Weights of a small image classifier.
Model: 64-pixel images, num experts 8, widths [64, 128, 256].
Training: muon at rate 0.0084, 8400 steps, batches of 256, held-out accuracy 73%.
Data: trained on telescope images of galaxies (Galaxy Zoo DECaLS), 48.7 epochs.
Rows from block 9 of a small image classifier, named by matrix and row number. Rows with one number within an expert belong to one neuron, the router's apart. Each number is 128 + 32 x the weight over its row's rms, rounded and kept within 0 to 255. All counts start at 0. After the name is the row's rms in percent of the matrix's.
Before each expert's rows are labels from the 100 images, of 14848, where the router gives the expert most weight on average: "peak at" is the part of the image that holds the peak. Only what is clearly more common there than usual is listed. The data: telescope images of galaxies (Galaxy Zoo DECaLS).
# router: router (model.blocks.9.mlp.router.weight, 8x256, trained with AdamW), inputs 0-63
# gate: expert gate (model.blocks.9.mlp.gate, 8x128x256), inputs 0-63
# up: expert up (model.blocks.9.mlp.up, 8x128x256), inputs 0-63
# down: expert down (model.blocks.9.mlp.down, 8x256x128, transposed), outputs 0-63

# expert 7
peak at: centre
router.7 098 [158 106 142 155 152 129 139 131 106 165 221  30 124 138 195 159 131 106  86 152 164 142 157  91  81  77 118  96 146 104 118 155 113  69  99 186 178 138 106 149 116 150 122 168 154 103 112 143 133 102 155 141 153 128 207 118  68 109 210 146 104 132 114 107]
gate.0 108 [177 150  83 159 121 145 163 115 129 146 126 127 140 156 131 173 117 155 100 121 148 189 153  57 127 138  94  67 167 116 144  81 114  90 123 100 120 117 149  65 114 192 111 169 158 113 142 124 174  98 103 112 124 143 129 128 164 109 141 110 190 165 111 101]
up.0 103 [ 92  84 125 107 136 112 153 117  96 131 123  89 198  72 110 163  75 132 110  91 156 232 144 120 152 125 119 154 121 135 156 132 110 138 140 133 152 140 157 136 175 165 152 137  89  68 167 126 129 104 146 123 159 195 167  99 104 168  94 116 170 139 125 103]
down.0 108 [172 133  73 143 100 117 145  74 143 143 143 141 113 139 134 120 133  79  86 120 155 125 150 122 108 151  97 140 151 144 130 169 119 155 145  83 115 102  92 124 130 130 143 215 154  67 163 169  72 118 149 134 131 115 131 108 154 128  84 137 233 148 143 121]
gate.1 098 [138 137 145 101 137 102 173  71 172 116 114  73 109 117  70 168 129 154 146 161 160 159 129  63  85 134  71 170 114  91 176 150 179  99  83  70 131  54  93 160 179 134 166  96 113 178 190 112 116  87 142  99 142 136 148 157 149 100 162 157 130 109 121 137]
up.1 099 [109 135 102 120 176 172 123  39 115 108 189 184 180 116  87 105 143 161 129 175 175 130 144 138  53 182  61 171 166 144 119 120 188 141 102 164 160 146  85 134  74 119 154 149 157 138 184 148 146 177 137 147 137 111  86  73 143  95 212 127 121 115  87 109]
down.1 095 [247 112  79 107 114 125 130 172 120 110 168 151 129 171 123 120 141 136 184 147 144 146 158 122 125 134 208 105 159  93 113  95  89 133 140 200 116 116  80 131 120 132 167 140 178 152 172 132 115 121 200 128 209  79 115 133 123 128 147 115  58 121 108 160]
gate.2 100 [100 140 129 110 109  93 137 138 197 193  90 181 166 105 160 122 105 149 147 119  75 173 166  72 152  86 126  78 205  99 195 135 116 139 124 157 150 118 149  91 103 130  91  45  28 137  58 118 188 137  98 173 128 177 111 161  83 122  88 131 131 118 148 209]
up.2 099 [113  91 104 111 161  87 144 133 133 145 144 161 133 191 147  81 117 125 125 134 111 154 143 127 186 108 110 129 123 136 140 125 151 140 148 105  97 108 140 150 141 106 147 128  85 129 140 186 161  85 134 126 147 186 187  79 103 124 167 108 127 112 139 177]
down.2 109 [102  81 162 128 124 213 160 117 102 139 205 152 126  79 129 101 117 110 149  98 143 119 139 107 125 110  72 117 157 119  61 141 129 173 209 124 107 116 122 135 151 144 121 173 119 100 101 129 135 135 136 113 108 107 122 130 131 132 121 137 187 163 161 165]
gate.3 098 [171 139 189 154 168 107 120 145 126  70 123 149 161 153  97 141  92 127 118 106 140 107 104 115  86  73 116 130 153 174 148 162 117 109  67  97 114  92 113 116 108 156 109 104  98 145  95 172 112 111 143  62 130 104 188 123  79 143 168 137 182 133 128 185]
up.3 099 [ 89 137  94 148  99 100 125 127 166 138 198 104 141 159 125 114 132 142 125 148  94  69 154 134  74 120  71  69  96 176  63  93 102  87 200 190 124 126 116 134 134  89 113 104 154 166 134 162  77  97 140 140 156  98 133 165 124  45 190  63  48 105 161 140]
down.3 097 [104 139 171  56 118 194 132  97 143 157 167  99 132  43 121 113 127  70 156  97 164 125 210 127 132  98 174 110 124 113 197  76 126 146 111 185 102  96 122 132  90 121 134 200 100 211 112 134 143 109 149 143 213 109 129 113 122 120 145 132 135  64 152 123]
gate.4 102 [173 147 134 122 108 118 162 139  90  89 133 159 120  87 130 147  84 175 123  86 112 143  77  85 118 111 102 116  42  69 140 104  93 117 158 116 171 157 105 125  99 103 159 117 116 126 121 114 133 156 127 127 130 101 136 157 119 113 176 130 163 143 105 138]
up.4 104 [163 150 112 127 114 120 157 119 156 105 164 141  52 143 120  94 138 101 157 113 111 118 167 200 137 185 167 126 124 166 151 191 162 141 132 168 153 104 144 148 124 148 133 112 164 126 131 114  81 118 133 203 123 111 108  84 169 107 113 144 105 164 181 111]
down.4 105 [168 124 113  24 129 131 153 185  91 132 143 136 139 134 134 114 122  83  92 127 112 124  70 114 111 123  77 172 117 133 114 153 132 172 109 162 187 131 110 150 140 136 106 181  34  98 118 138 123 133 195 112 110 137 114 128 135 174 152 142 206  67 137 186]
gate.5 120 [113  92 169  86 143 186  97 102 103 104 148 122  45  87  39 174  84 136 150 165  87  91 119 131 135 131 123 143 107 123 105  94 157  48  98 137 128 136 142 177 146 126 132 155 124 116 121 209 112  95 123 151 136 113  99 121 168  69 117 100  87  89 170 134]
up.5 121 [142 120 186  86 132 171 102 120  98  78 141 133  30 106  40 175  83 143 138 156  86  83 117 148 140 129 125 155  94 128 113  94 154  46  90 129 108 138 136 158 139 127 119 164 131 112 121 220 116 100 126 153 130 111  87  98 174  66 125  94  75  85 171 135]
down.5 125 [ 95 140 171 227 117 117 112 157 100 174 188 116 134 136 124 140 137 106 102 139  98 111 103 150  79 123 175 133 137 145 125 134 154  59 153 137 143 123 107 129 120 113 115  84 139 110 129 141 117 132 141 132 127 140 110 118 130 141 169 126 212 120 139 138]
gate.6 090 [ 57 113 146 137 182 100 105 144 154 145 182 136 124 204  97 130 111 130 138 110 124 101 119  96 153 120  71 166  54 144 138 144 111 153  87  75  95 123 141 156 113 151 187 108 132 148 125 123  56 157  75 103  79 155 154 157 121 188 106 177 157 132 120  77]
up.6 089 [162 132  86 112 150 109 173 141 124 126  95 146 205 208 103 110 118 193 108 115  85  98 187 115 172 158  91 115 116 112 104  78 176  99 111 118  79 113 150 130 171 133 139 142 146 130  66 133 114 147 101 137  48  85 161 181 109 103 136 116  54 103 150 160]
down.6 089 [ 39 128 115  69 136 170 148 132 127 109 134 132 102 117 139 108 128 129 106 103  96 146  25  68 106 131  69 131 110 159 148 142 114 121 139  49 156 164 134 133 139 115 123  87 106  72 161 129  99 132  96 118 128 145 123 147 142 165 184 134 134 159 146 122]
gate.7 132 [173  89 133 127 150 131 129 142 181 143 183  73 134 106 101 157 126 121 117  86 139 145 152 152  70  93 116 173 122  98 121 198  93 102 152 150  61 149 160 148 137 109  77 133  75 126  86 135 120  81 106 199  95  73 116 131 188 146 153  89 151 130 101 100]
up.7 132 [110 101 136  89 104 141 142 139  78  96  97 181 137 124 171  91 120 141 131 181 123 130 124  93 156 172 151  95 145 135 122  87 176 197  80  96 173  86 120 108 108 121 172 100 159 126 177 115 172 165 132  62 151 163 169 147  83 107  99 176 125  93 169 153]
down.7 134 [159 115 116 136 127 120 137 120 105 141 136 147 135  48 118 144 128 102 127 107 127 124 142 134 154 118  82 131 135 122 131 134 136 136 129  87 150 134 167 121 115 133 114 140  70  94 127 128 157 125  98 126   0 134  97 141 129 125 147 116 123 134 141  93]
gate.8 093 [150 137 118 111 120 199 184  96 150 182 129 143 119 123 171 153  87 127  89 118  72 113 105  95 110 119 124 132 123 114 129 171  70  95 150 135 115 131 177 176 105 130 107  89  93 142  97 145 131  99 115 101 150  35 108 120 119 160 115  77 147 188 120  99]
up.8 096 [122 163 161  92 122 166 171 101 157 127  95 130 114 119 205 142 109 145  93 134  80  85  99  87 129 142 138 151 146 109 141 193 101  91 175 127 140 158 143 183 127 124 118  92 105 144  76 170  95  79 103  72 137  64 100 122 127 161 100  72 142 142 104 117]
down.8 086 [175 130 150  97 149 157 154 140 149 144 125 141 110 157 104 126 128 225 161 166 120 110 160 155 150 134 173 156 103 150 113 123 225 130 116 255 118 147 139 111  70 152 136 175 162 189 132 134 157 131  71  95 188 125 141 109 157 101 102 133 104 107 123 117]
gate.9 096 [156  78 124 160 173 109 147 158  89 175 132 114 125 112  92 104 142 151 144 149 149 111 170 122 156 111 104  73  91 143 114  97 160 148 168 117  52 138 113 114  85 152 127 139 129  92 131  82 105 104 112  63 217 146 144 152 145 109 137 178 108 151 164 173]
up.9 095 [204  96 111 138 167  78  98 150 105 140 137  54 145 174 126 123 109 138 151 141 171 103 152 145 130 111 122  46  71 147 130 109 111 185 128 144  78 141 121  97  87 137 110 119 127 102 154  63  81 104 107  94 165 160 123 152 144 167 140 160 109 140 141 133]
down.9 110 [162 145 191  89 123 116 134 115 157 122 169 113 138 139 115 125 119 184  66 176 140 127 130 176 108 135  64 134 145 122 147 182 145 172 112 120 121 123 138 135 140 123 108 144 156 134 104  90  52 119 141 156 150 132 108 123 141 118 100 139 159  12 147 120]
gate.10 085 [ 83 144  87 141 109 135 158 137 162 159 127  46 155  99 100 110 108 176 173 185 118 112 149 119 193 111 188 151  88 122 111  82 103 131 167 106 125  70 160 140 122  87 164  93  95 152 102 132 147 136 114 147 109 129  80 152  99 152  70 127 119 184 109 123]
up.10 090 [ 94 130 163 130 120 142 148 130  87 104  98 179  76 115 144 157 176 101 103  96 128 101  92  31 102 104 162  89 193  96 156 166 109 149  89 139 100 176 150 146 135 169 149 122 155 156 110 144 108 172 118 105 107 147 139 119 157 148 106 167 220 135 142 143]
down.10 081 [154 174 118 224 122 101 122 119 139 154  91 112  95  71 147 128 126 161  92 130 129 146 141 140 137 104 185 104 100 112 154 136  96 136 141  74  80 167 124 129 141 133 145 103  49 107 140 160 135 152  97 124 123  74 157 156 140  89 136 133  75 193 125 113]

# expert 3
peak at: bottom centre
router.3 083 [124 110 143 156 134 119 127 167 126 173 165  15  73 140 138 111 174  99 102 158 140 105 154 140 110 128 117 183 141 152 176 123 145 182 100 126 109 144  91 161  81 168  91 110 152  31 102 144 144  73 169  75 168 160 122 106 107 159 162  64 138 149 158 169]
gate.0 074 [107 117 148 144  74 171 153 101 147 123 117  87 114  78 137 107 154 142 136 123 152  80  76 144 171 134  90 108  66 147 103 152 161 100 196 146 137 127 156 128 111 103 233 168  84 121  83 139 116 108  87 110 153 143 160  89 154 150 167 101 167 153 155 144]
up.0 077 [106  90 149 128 131 170 143 136 125 118 140  77 150  79 151 124 103 149 180 208 151 125 103 140 123 134 145 129 146 136  94 138 183  59 175 128 203  82 167 139 114 152 176 120 112 130  54 145  67 143  38  98  96  73 139 114 121 116 118 113 181 126 135 124]
down.0 063 [ 82 123  94   0 115  93  92 142 116 144  78 129 152  73  97 128 133 107 135 114 124 134 167 103 125 127 131 107  93 126 136 178  78  95 135 117 130 135 117  98 110 151 126 104 125 109 101  95 139  88  67 139 198 115 109 159 128 134 192 124  59 134 139  83]
gate.1 065 [ 93 106  60 102 126 147  98 108 122 146 124 213 125 135 107 146 115 119  91 147  54 147 134 115 129 171  99  81 150 172 126 152  78 133 166 160 157 151 175 119  89 153 176 135 109 176 101  48 140 141 136 181  81 106 132 160 167 102 115  95 120 171 124  99]
up.1 071 [106  66 116 123 103 113  96 145 115 106 120 166 110 143 132  57 141 164 160 124 144 132 138  92 170 180 100 114 102 144 150 139 104 171 105 112 169 140  80  67  96 124  67 165 113 114 116  90 117 141 159 146 105 141  99 139 109 128  64 141 101  93 112  80]
down.1 053 [149  92 144  92 148 106 162 105 116 122 183 103  97 123 136 106 124  71 137 116 161 135 101 178 115 192 145 148  85  97 154  65 140 141 116  88 125 132 100 127 144 127  93 145 128  61  97 155 125 137 142 156  82  93 166 151 119 108 116 134 130  89 140 141]
gate.2 110 [117 160 153 101 115 133 155 174 148 142 140 148 102 130 132 119 150 181  53 143 109  81 131 158 133 108 147  91  55 114 117 158 130 126  89 189 112 118 155 111 173 135 151  67 173  90 104 110 141 178 146  98 165 143 148 187 118 107 137 106 141 141 116 130]
up.2 118 [ 97 137 147 117 110  57 128  94 125 115  94 121  59 160 150 118 157 158  83 131  84  75 169 119 145  99 129 121 125 144  59 151 136 149 128 176 139 119 130 117 125 129  85 150 135 170 117 141 113 149  59 134 202  97 156 101 135 160 115 167 120 173 101  94]
down.2 106 [161 142 142 252 103 146 117 154 121 175 149  87 148 121 152 146 138 149 198 114 144 113 121 123 157 132 130 129 134 148 140 132  69  72 103  71  96 123 166 127 120 118  97 152 136 129 146 165  87 124 182 134 154 115 119 103 115 131 139 127  57 175 135 118]
gate.3 111 [147 190  63 126  79 143  75 167 154 114 127 159 173  94  99 132 118 162 140 100 116 111 132 134  71 121 161  48 102 169  76 115 168 131 152  75 108 142 123 147 120 103 107 122 135 131 131  97 140 148 164 124 128 157 132 110 156 169 129 152  70 125 145 110]
up.3 109 [171 136 167 134 166  98 145 165 161 128 168 114  88 219 150 139 125 125 126 144 138  69 159 125 188 112  83 168 161 106  98 118  32 137 127 185 159 109 137 126 174 136 143  43 154 102  75 208 144 118 145 202 168 114  97 111 112  72  81 118 110 152 102 121]
down.3 111 [100 154 210  67 104 142 140 188  52 153 168 147 148  75 170 119 128  99 106 124 111 136 112 134 117 135 149  96 130 112 178  66  99 151 136  96 133 138 109 133 120 130 118  84  69 178  92 112 106 138 151 136 125 144 126 123 129  92  71 134 235  38 140 135]
gate.4 106 [171 142 135 126 124  66  80 169 103 146 124 147 159  88 113 103  76 191 127 130 140 112 135  35 113 160 139 124 126 107 185 124 110 124 147 126  98  97 159 109 143 117 133 129 123 166 157 145 137 148 108 209 107 138 110 105 145 141  61 113 190 125 124 159]
up.4 100 [108 105 140  51 149 124 157 125 153 187 146 106  57 187 143 169 156  67 162 126 135 178 117  81 130 108  78  92  74 132 109 141 118 152 158 162 171 158 137 105 134  97 131 124 145 109 125 136 107  90 111  78 135 141 130  80  96 190 149 142  76 179  88 105]
down.4 110 [ 86 148 170  42 104 113 116 182 121 120 146 111 126  63  92 137 140  77 202 120  99 142 135 161  94 132 168 117 142 142 112 114 143 161 144  97 129 128 145 144  90 124 121 208 193 129 133 104 127 101  75 125 176 125 104 105 119 135 150 134 106 118 141  70]
gate.5 107 [129 139 177 104 156 177 126  96 158 141 129 117  48 144 105 139 109 146  64 103 141 143 100 109  92 141 167 116 115 120 135 152 153 102  92 175 130 155 115 113 159 102 130 169 179 156 122 203  96 156 179 125 171 100 124 129 223 126 146 164 121 159 121 185]
up.5 103 [ 99 112  72 150 123  82  98 142 106 101  62 159 179 123 164 103 140  61 144 104 127  96 173  82  87 130 145 134 145 128 136  77  72 145 136 101  96  63 136 142 113 137 100 121 107 151 157  79 165 112 103 175  87 174 154 101  39 161  98 125  29 126 132 119]
down.5 108 [180  70 146 108 122 188 124  96 115 160 132 122 151 117 150 116 129 171 152 100 155 132 135 141 119 145 143 137 110 165 151 103  83 113 118 182 111 180 145 119 124 131 105 140 228 171 121 130 177 128 132 143 125 187 132  95 140 100  92 148 116  26 121 158]
gate.6 098 [157 129 105 117 100  73 110  81 204  99 122 210 106 158 133 131  99  94 169 144  77 158 121 152  76 126 174  92 152 188 139 144  60 189  65 157 187 136 122 129 124  88 122 118 130  94 122 142 132 124 119 205 159 195 100 161 118 144  78  79 158 128 142 147]
up.6 103 [167 157  67  90 117  87 145 121  96 105 144 223  67 188 140 120 162 113 152 142 150 132 142  65 157 186 109 136 152 103  94 179 105 178 128 154 110 129 150 122 132  92 122 123 109 192 121 211 126 102 157 144 134 174 107 132 105  91 165 110 155 147 109 104]
down.6 128 [154 100 108  63 128 113 138 137 129 114 162 141 128 151 127 127 122 129 120 108  85 131 167 106 135 129 113 141 134 123 154 170 140 108 123 140 144 113 112 123 111 134 136 117 129 141  98 139 168 138 146 131 138 139 136 129 123  96 118 129 226 179 121 128]
gate.7 125 [121  85 103 166  84 174 113 104 121 110 126 146 184 126 153 186  47 151 119   1 131 111 175 152 106  99 143  89 125 123 167 132 148  96  94 131  95 101  96 168 161 179 167 123 151 159 136  99 157 148  76  73  79 139 171 155  78 116 125 162 138  54 136 166]
up.7 129 [102 127 172 120 167  81 138 143 125 158 169 142  47 150  93  81 199 105 116 224 119 186  58 119 174 130 129 177 148 135  98 137 131 121 133 157 128 116 125  95 118  76 110 127 126 114 102 140 136 129 169 198 155 155 106 113 164 110 123 104 130 186 131 118]
down.7 126 [ 83 176 143 135 132 149 151 159 133 146 137 100 122  83 109 129 126 148 159 102 120 140 134 100 122 129 115 133 131 107 126 129 175  80  83  36 127 102 144 123 141 136 130 170 130 155 141 149  75 108 195 131  90 123 114 131 147 108 191 124 104  81 121 149]
gate.8 068 [110 193 102 181 154 103 122 139 103 111 156  68 168 108  76 169 108 131 190  92  73  68 127 130 118  79 152 126 166 166 142 152 152  96 159  56 110 137  80 127  88 213 150 177 110 133 128 124 137 105  67 213 141 152 111 125 123 136 193 143 120 128 116 178]
up.8 068 [189 137 135 156 131 147 112 108 102 132  41 131 167 194 134 119 114 173 120 149 122 154 175  93 125 122 133 116 150 101 153 130 166 140 133 119 143  90 159  70 106 110 102 110 145 165 120 165 113 159 118 136 121 115 141  38 162 133 111 141  61  89 118 139]
down.8 063 [124  89  93 242 151 134  88 154 160 148 102 131 107 121 108  96 136 124 152 124 141 136  92 169 153 117 148 142 108  82 145 196 110 127 125 131 114 107 143 129 140 123 122 162 113 195  58 108 144 136  37 125  80 120  95 111 188  84 166 119 134 115 151 104]
gate.9 101 [ 94  60 159 100 179 109 111 147 109 119 173  62 125 100 129  89  88 127 154 103 125 139 126  75 153 120 140 174 120  90 136 142  87 133 103 146 179 134 133 123 110 113 148 141 126 117 135 154 111 128 105 134 119  29 125  98 107 150 125 124 163  99 135  86]
up.9 099 [ 60 140 138  90 178 121 195  94 148 139 117 157 114  56 152 155 166  94 128 100 137 144 111  69  77 109 102  98 140 168 160 171  67 171 165 145 124 120 138 141 115 100 150  97 154 140 161 111 106 118 140 146 128 106  95 130 171 172 137 142 104 132 138 100]
down.9 107 [181 161 100 215 125  75 137  71  95 128 148 111 137  84 117 108 119 152 107 113 137 148 131 132 129 155 139 150 135 106 128  81 190 142 150 167 133 103 108 120  98 119 108 165  88 140 132 174 123 137 147 143  93 156 133 124 146 165 157 140 124 157 124 150]
gate.10 102 [177 178 131  88 148 138 163  82 138  97 123 140 153 156 167  96 167 136 145  85 100 156  90 137 184  89  53 123 114 111 135 119 175 175 118 154 159 125  81  84 136 117  93 110 149 116 150 158 120 192 180  81 124 165 149 192 134 169  59 104 106 135 129 116]
up.10 101 [188  84  85 147 119 182  91 138  66 121 126 119 181  98 155 141 140 111 121 177  71 104 163 162  45 128 187 136 173 177 169 129 102  70 144 143 110 137 128 148 161 141 119 121 125 187  65 119 160  83 116 126  96  44 113 108 140 130 105 155 154 131 126 150]
down.10 113 [151 141 109 139 119 140 131  93  89 164 148 110 130 158 124 145 122 193 119 159 132 121 103 127 124 113 130 141  88 148 151 110 170 124 138 107  85 112 122 116 118 130 126 122 188 112 108  97 130 138  79 134 157 175 129 123 133 139 101 119 223 121  98 149]

# expert 6
peak at: centre
router.6 089 [109  82 126 149  84 115 146 164 102 148 121 134 151 132 199  96 165  81 140 127 168 134 137 124 143  87  73 146  98 140 212 105  80 140 134 171 138 108 148 126 178 148 130 106 157  85  97 124 154 130 114 160 132 127 160 106 120 172 129 107 146  98 122 188]
gate.0 119 [194 172 183  92 131 143 137 102  74 120 126 182  70 202 116 168 118  85  90 153 178 117 103 133  98  81 126 110 134 118 158  91 136 117 110 165  81  92 119 123 129 121 120 193 147 162 150  67 170  97 149 136 143 169 102  92 163  77 159  65 112  90 150  85]
up.0 107 [151 185 171 115 143  65 113 172 159 115 116 133 103 162 108 138 150 122 103  74 154 151 136 156  96  91 178 123 156 162 121 185 124 163 114 136 163 131 115 162 122 140 156 122 103 140 106  26 176 136 150 152 137 196 121  60 110 132 102 103  79 139 118 143]
down.0 132 [124 106  53 156 152 125 127 116 132 110 122 158 152  84 117 113 120 156 148 135 121 138 124  78 153 129 120 139 130 119 127 192 105 149 169  79 148 117 156 128 129 141 114  57  33  78 133 122 228 136 146 136  72 106 124  91 118 100  84 138 206 184 167 185]
gate.1 080 [ 77 147  74 138 152 137 143 124 140  56 107 104 185  42  85 103 124 221 161 101  91 134 142 128 149 119 106 128 165 156 150 161 127 137 124 166 124 113 136 137  80 129  83 140 147  96 163 199 145 156 140 185  92 179 131 148 145 101 136 145 134 173 130  77]
up.1 080 [178 134 131 104 165 158 122 144 135 126 166 137  65 136 181 162 210 121 111 170 109  84 128 149  89 144 109 127 106 105 119 146 190 112 137 108 125 101 100 133 111 134 125 153 113 150  93 142 149 137 146  74  96 186 194 141 155 144 103  98 111 115 127 156]
down.1 068 [ 98 116  78 162  97 183 141 190 125 160 162  78 122  75 136 117 132 129 123 124 109 131 125 131 134 123 176 129 113 139 129 161 205 158 135 144 149 131 109 120 119 111 130  90  89 103  85 122 130 109  66 157  73 135 163 167 117 107 165 132 187 145 132  57]
gate.2 121 [120  76 166  87  93 172 126 191 125 149 132  79 174 103  48 118 134 163 152 156 141 142 139 151 115 109 157  95 148 190 148  97  81 183  96 115 121  91 122 153 163 131 173 141 131 159 107 143 145 103 126 110 159 121 105 114 203 189 186 164 207 141  94 144]
up.2 115 [163 183  47 142 143  74  84  74 129 102 112 152  77 137 176  98 105 103 123  77 104 174 109 132 146 139  75 152  99 101 101 165 196  45 132 114 143 151 111 127  96 123 104 126 125  82 147 144 133 141 107 137 120 102 165 142  63  92  92 105  47 114 145  87]
down.2 112 [135 133 123  75 100 112 162  90 164 133 122  68 110 156 147 131 131 227 128 152 146 118 105 102 140 138 128 120 122 127 179 144 167 212 130 105  90 131 134 129 134 149 126 107 119 163  78  94 160 131 171 126 125  96 128 166 132 151 130 126 209 138 101 170]
gate.3 097 [153  73 110 100  94 108 139  54 117 136  88 168 120 101 212 136 108  99  46 194 124 110 172  63 137 116 118  66 111  99 165  89  94 117 121  85 102 119 137 137 127 172  89 127  55  69 190 139 117 134  55  91  97 173  63 113 149 174  74  94 131  98 107  76]
up.3 097 [115 130 101  47 135  98 103 133 124 122  78 141 140 119 184 145  91 138 132 129 105 152 158  78 157 158 122  78 118 151 117  83  58  97 139  72  90 150 147 123 131  96 129 144  98 165 166 222 122  84 103 100 139 119 124  59 165 160  90  97 100 101 128  93]
down.3 117 [160  77 200 114 103  90 120 100 149 145 146 195 131 121 148 130 128 110 159 132 137 110 131 157 116 153 162 132 126 125 125 156 147 186 140 121 130 119 168 117  92 118 137 222  83 129 134 103 174 150 124 117 142 141 144 146 117 164 112 126  91 172 151 129]
gate.4 099 [160 154 124 131 167 114  99  71 154 101 186 122 151 152 193 129 100 127 125 125 154 146 153 144 110 121 180 118 153 116 186  98 166 185 143  74 140  82 114  58 132 132 121 164 106  93 118 123 132 193  79  82  98 172 158 123 127  74  95 170 220 140  79 132]
up.4 098 [ 97 102 138 192 110 136  95 164 112 146 100 139 117 139 134 179 133 116  86 114 122 172 106  99 199 171 111 165 133 155  84 150  83 180 139 152  90 179 139 185 124  98 152 186 158 107 104 149  92 113 153 159 112  77 104 119 120 146 120  90  88 104 158 179]
down.4 100 [ 63 130 153 174 119 111 112  75 144  94 102 144 153  94 110 138 131 126  70 184 119 140 146 129 135 150 128 107 149 127 119 115 137 104 169 241 124 108  83 141 128 120 114 114 124 103 148 137 128 128 148 154 206 117 130 119 131  91 104 118  66  70 122 136]
gate.5 045 [ 82  87  85 127 109 128 146 143 130 117 147  81 146  78 166  87 173 156 109 131 126 145 148 136 197 108 115 114 125 144 189 153 194 146 145 130 185 133 172 105  93 125 110 103 128 191 115 100 103  84  84 150 120 128 186 143  88 127 152  83 146  88 160  87]
up.5 045 [170  98 130 143 165 103 125 177 154 120 125 165  91 125 148 157  84  66 133 125 146 101 105  98 120 132  74 144 118 169 108  82  83 149 133 142 139  68 100 152 157 109 146 220 154  83 177 181 103 121 162 144 102  80 123  72 125 151 145 140 167 196 113 117]
down.5 038 [119 150  78 141 126 124 175 164 122 120 138 177 149  82 128 136 135  92 143 196 121 128 134 108 109 129 176 117 117 177 120 119 198 131 137 140 135 120  97 103 141 139 138 155  92  95 125 127 165 131 154 146 100 102 114 155 113 141 150 108 179 102 120 124]
gate.6 103 [129 158 147 120 100 128 103  62 118 120 112 131 189 128 137 141 104 135 104 142 119 112 133 110 185 145 142 189 180 116  70 136  82 132 128 119 136 100  67 122 144 167  78 135 154  68 123 125 166 139 167 144 108 150 123 125  92 153  48 164 106 152 126 153]
up.6 100 [125 146 117 121 143 152 159 132 194 136 118 162 187 141 114 118 129  35 165  98  85 137 181  95 125 181 139 193 165 122 145 174 130 108 127 102 138 140 137  63 101 150 115 152 105 155 105 123  83  65 123  91 159 113 192 146  87 136  96 137 144  94 163 104]
down.6 106 [ 93 140 188 106 153 136 159  83 145 139 198 118 125  92  99 133 117  87 117 152 105 130 122 128 102 128 141 129 136  92 129 177  80 135 148 194 105 117  71 124 132 132 144 154  87 144  89 141 200 127 160 120 117 155 143 145 109 148 149 132 141 197 133 132]
gate.7 098 [155 105 154 164 202 100 151 127 125 143 168 144 142  88 129 117 131 142 131 143 138 122 106 175 109 109 126 104 148 134 148 147 100 138 134  72  80 128 139  80 133 150 103 127 117 142 110 156 177 171 120 145 119 159 158 152 118 122 160 138 136 131 104 121]
up.7 103 [120 166 120 123  96 179  81  80 117 109  73  83 129 153  90 132 123  96 137  94 115 129 163  60 131 166 145 196 125 151 108 145 150 140 103 178 127 130 120 206 116 138 129 133 130 147 154 125  78 114 149 106  91 133 128 141 148 170 123 120 124 122 111 169]
down.7 102 [135 123 126 140 159 134 165 115 131 150 104 127 119 164 162 118 129 163 117 116 129 119 118 139 109 119 165 119 129 145 143  99  74 201 125 178 139 118 149 110 125 118 110 121  91 129 114 170 111 120 123  95 113 163 125 109 130 144  69 118 120 172 137 174]
gate.8 091 [171 168 162 176 120 129 113 144  42  97 117 102 153 114 113 151 158 131 125 124  52 161 138 143 169  77 117  88  97  89 131 148  81 114  99 153 166 129 160 105 149 126 111  81 148 123 123 138 120 145 131 112  88 133 145 146 129 132  94  95 170 117 123 135]
up.8 082 [148  74 131  95 148  90 153 174 185 111 103 144  93  91  71 140  93 179 139  85 172 137 123 120  78 109  78 103 133 111 160 112 145 122 173 123  96 155 100 117 128  98 152 159 166  92 116 114 111 100 125 207 173 110  80 103  68 106 140 131 147 128 150  93]
down.8 077 [108 148  99  92 132 100 135 124  87 120 144 151 136 219 105 101 137 109 139 125 148 109  80 135 137 112 109 167 142 107 126  67 187 148 138 198 176 172 150 148 125 119 106  86 224 157 107 115  68 126 103  79 122 116 133 147 124 166  92 126 113 164 130 204]
gate.9 128 [131 102 116 107 121  73 107 128 158  84  84 199 141 120 172 136 167 146 174 113  99 133 128 121 122 102 126 173 184 201 131 132 120  86 134 116 188 156 142 178  65 108 155 151 161  80 122 166 132 113 155 210 121  92 113  71 117 104  96 135  78 143 141  59]
up.9 125 [122  90 120 106 122  78 122 119 152  93  67 201 127 131 174 147 153 140 169 118  93 138 116 131 134 119 115 188 194 198 154 161 137  79 125 123 198 136 148 167  92 108 146 129 152  78 141 157 134 123 128 232 125 106 117  81 108 119  68 142  79 128 119  68]
down.9 143 [123 131  78 186 139 114 114 137 130 109 139 140 112 195 105 123 127 160 125 134 144 147 126 138 105 118 125 131 135 143 124 165 173 190 129  60 130 135 123 130 137 132 145 255 112 108 116 132 204 127 134 119 155 103 125 143 118 124 181 124 164 109 109 136]
gate.10 105 [ 85 151 120 113  80 132 100 108 121 137 164 123 147  85 182 160 112 112 128 109 155 135 137  67 128 121 141  93  97  79 106 182 111 143 121  46 102 156 120  98 145 109 105 121 131 186 128 100 104 135 167 104  97 163  21 148 151 141 104 102  95 192 135 118]
up.10 100 [ 74 115 134 133  82 121  98 154 133 110  81 100 166  99 139 174  99  76 146 172 157 162 109  70 149 149 146 102  85 130 110 164 145 122 140  48 123 129 141  92 126 124 152  87 128  99  89  76  83 107 129  57 118 123  81 117 168 187 105 108 125 200 151 145]
down.10 110 [199 146 108 187 108 137 108 157 116  85  98 135 133 144 137 147 130 137 148 132 108 131 137 137 111 135  80 126 143 126 141 130  70 148  99 179 132 110 117 126  94 125 124 143  89 170 111 120 101 134  72 132 205 127 115 120 129  69 116 123  80  67 147 143]